config.yaml
model: "image captioner"
decoder_cross_attention_every: 2
lr_schedule: "linear"
warmup_steps: 860
Rows from block 5 of the image encoder of a small image captioner, named by matrix and row number. Rows with one number belong to one neuron. Each number is 500 + 50 x the weight over its row's rms, rounded and kept within 0 to 999. All counts start at 0. Numbers have three digits each.
After each neuron's rows are labels from the 100 images, of 14976, where the neuron reaches its highest value: "responds to" is what is common among them. Only what is clearly more common there than usual is listed. The data: regions of photos with short descriptions (Visual Genome). In brackets: how many of the 100, against the usual share in percent.
# fc1: MLP up (encoder.blocks.5.mlp.fc1.weight, 512x128), inputs 0-63
# fc2: MLP down (encoder.blocks.5.mlp.fc2.weight, 128x512, transposed), outputs 0-63

fc1.316:551512443498477581583554425527501511563494457462480456467582526545540474434464398488557537522500395572511514494466463540418546529540602522530480459533452514567532536562468473509435503455511530
fc2.316:426505487471458412460482540481483489553480555579524524512476516447457544572493532507479366481446525439453430544536573445569557443553551536448553559484502483477428476486561508457575516487532445
responds to: text has "sky" (25 vs 1.7)

fc1.241:497510525532398565540543447493512439534538460495515473516553474503534597521468516447529653504524388615446499485363494462471553456489516496524547480428554461508483578575481483475477466496518543
fc2.241:542565408496499510457480484508516522540621526428511530488529510498520473453533548471450570496475521493500562595499464559344430549345400455551519505532516497566539495478509549509515391466441460
responds to: text has "sky" (47 vs 1.7); text has "blue" (32 vs 5.2); text has "clouds" (28 vs 0.7); text has "white" (28 vs 11.7)

fc1.298:483441526519544516453453559536508476504425576493525551371557501550500518410578562428466508496509486481453607514519477461489395541450516474502498461458487476489558462459553514382471490568398516
fc2.298:440445560535521488517578506509481512452434434544414471519493423536547406556499554545512427484466501480613424440504579591560503429534577578443489474521559495489441508557538476575463559511478600
responds to: text has "blue" (27 vs 5.2)

fc1.275:497468524514535531445449556527479501512425580506535536375582492519476528455583579404454521507525502471437610496517486456502398550458513459484506465438463476499537449443578568396475474547407489
fc2.275:432445552533517453490569522505443518434433428543397467517489452529561409561498573545524404477457531476603446431500597579566498445552576574435469475528539499465452520558533475567496572521492597
responds to: text has "blue" (29 vs 5.2)

fc1.207:470473514439516541508508490552453537514523500430501449346465595488505574464497513451531491605545573527494542593480426496473519480526459471488493497494377467514566509509412536464547492441526441
fc2.207:529485539552469567593516525472485453439556492463477556408484451590559524450536531463470543554528473514450612496391430456425450482455454468473482451533558570516521511528508478516470430527403532
responds to: text has "white" (28 vs 11.7)

fc1.261:488503468444508552588441428500539488520564538525560534493473543491465564463529439423558491593561568519410509657485398501427450488482485433533523502458503496525501536491464540480553398521520402
fc2.261:549473411546527560566551595524463484469524532560494573446482543549545498571517535446436432519449374546463542454478485522472503499407529501423524523489477509514551481523515590437416588569514499
responds to: text has "white" (31 vs 11.7)

fc1.504:538514550545483526631489475521456451512522473485514492549497481434549545512498469436512497558527425521364518543433473509529549501475509482473513477398473489560482569590482602424451531491487531
fc2.504:556479526498475547471483513570490541489623487423559515482587533489594531394507582454518620548470501519496537516427478551361473510430446459535469515484488506510495551448516519492502322502440512
responds to: text has "blue" (25 vs 5.2)

fc1.300:595604438388466508549476418415553514546510504467521531445503536507490511447470382450574604579563532480431506541520462441455535452546521493608524481484524509504535464477471469545505480464538426
fc2.300:443505415512478458456507506533539539572503566547527470497629515526460476553519479504395422371464394544564533486488544507519434539518537537493487475475475491481465469457553535402454550581446499
responds to: text has "white" (31 vs 11.7)

fc1.370:484538512488472572527475519468468488504543458460565510417540563453517644479500515439504568546524456505441494543407461433478553481492454452493531444400458467432505515540465543451497474422522501
fc2.370:573540521486538568491480508498477548527583477454552574476554491502576516414558466489503649533495483541453549487427427553379432505413450442495468481444453522483497472428519494508494361463433490
responds to: text has "blue" (31 vs 5.2)

fc1.14:466554507490466549487480539480461505498560469493548471440521552474590586514499524511509625510443416585495518531426516459474519456492497461512503463424469490441521498503474498433479460406502482
fc2.14:580559442483517571517442477476521536566551470456521583470510513529496515434558439473513632512501495522415539484467401482382466545408460416525504451480506493513528414473506496522469389500456430
responds to: text has "blue" (27 vs 5.2)

fc1.401:542519391453507528521402485493474546535523483527519473546471473492570512504529482562505545462357421529453536501443530449511525537465521371536493511467506499518501559475523474481482403381482494
fc2.401:607525500524466567517451469547525539526564463403553591485542534536512509401505482477518617516499444565486531481434450462372471527422463458538450497484508568501515526470479446501452366570447509
responds to: text has "blue" (25 vs 5.2)

fc1.474:499444518510512570584554518596476518452487459539482494455558554509603621447503530486498505589426497528410496485421487463518554417515604533397512452500436526544496512504450512477474477517513507
fc2.474:505458495512449599555583455441531429474569513508513497471445491531547494547456414466464530558557473572563517536434405489439488487477393515540574570519542498466468637491512498484462439453450553
responds to: text has "blue" (25 vs 5.2)

fc1.407:389522574454474475436538566484518424587440539532529608519434466405478505479515563526542544505503551566454458478468514507516425470428546463515526504452437424361508381429516462418530527498556472
fc2.407:546518484438491496503470440540609469605443554562473507489476516492420487486423486536526527517523544500420439415447514498493460494435619534558524542474506511518554517434504427469489487508576541
responds to: text has "red" (25 vs 4.3)

fc1.230:528540536523438549522496512551473367459481415436455543368532513528553531426467500468548538561484439514474548456528531520468541490549549501485461478518455507474544506586439493421470584521527525
fc2.230:560522554497492523441485466455483532446485525465545532525502444494565509524508474509533567500513490495453514535456494470389475455526466469540608527502484538515444528434536453562535344408454504
responds to: text has "sky" (26 vs 1.7)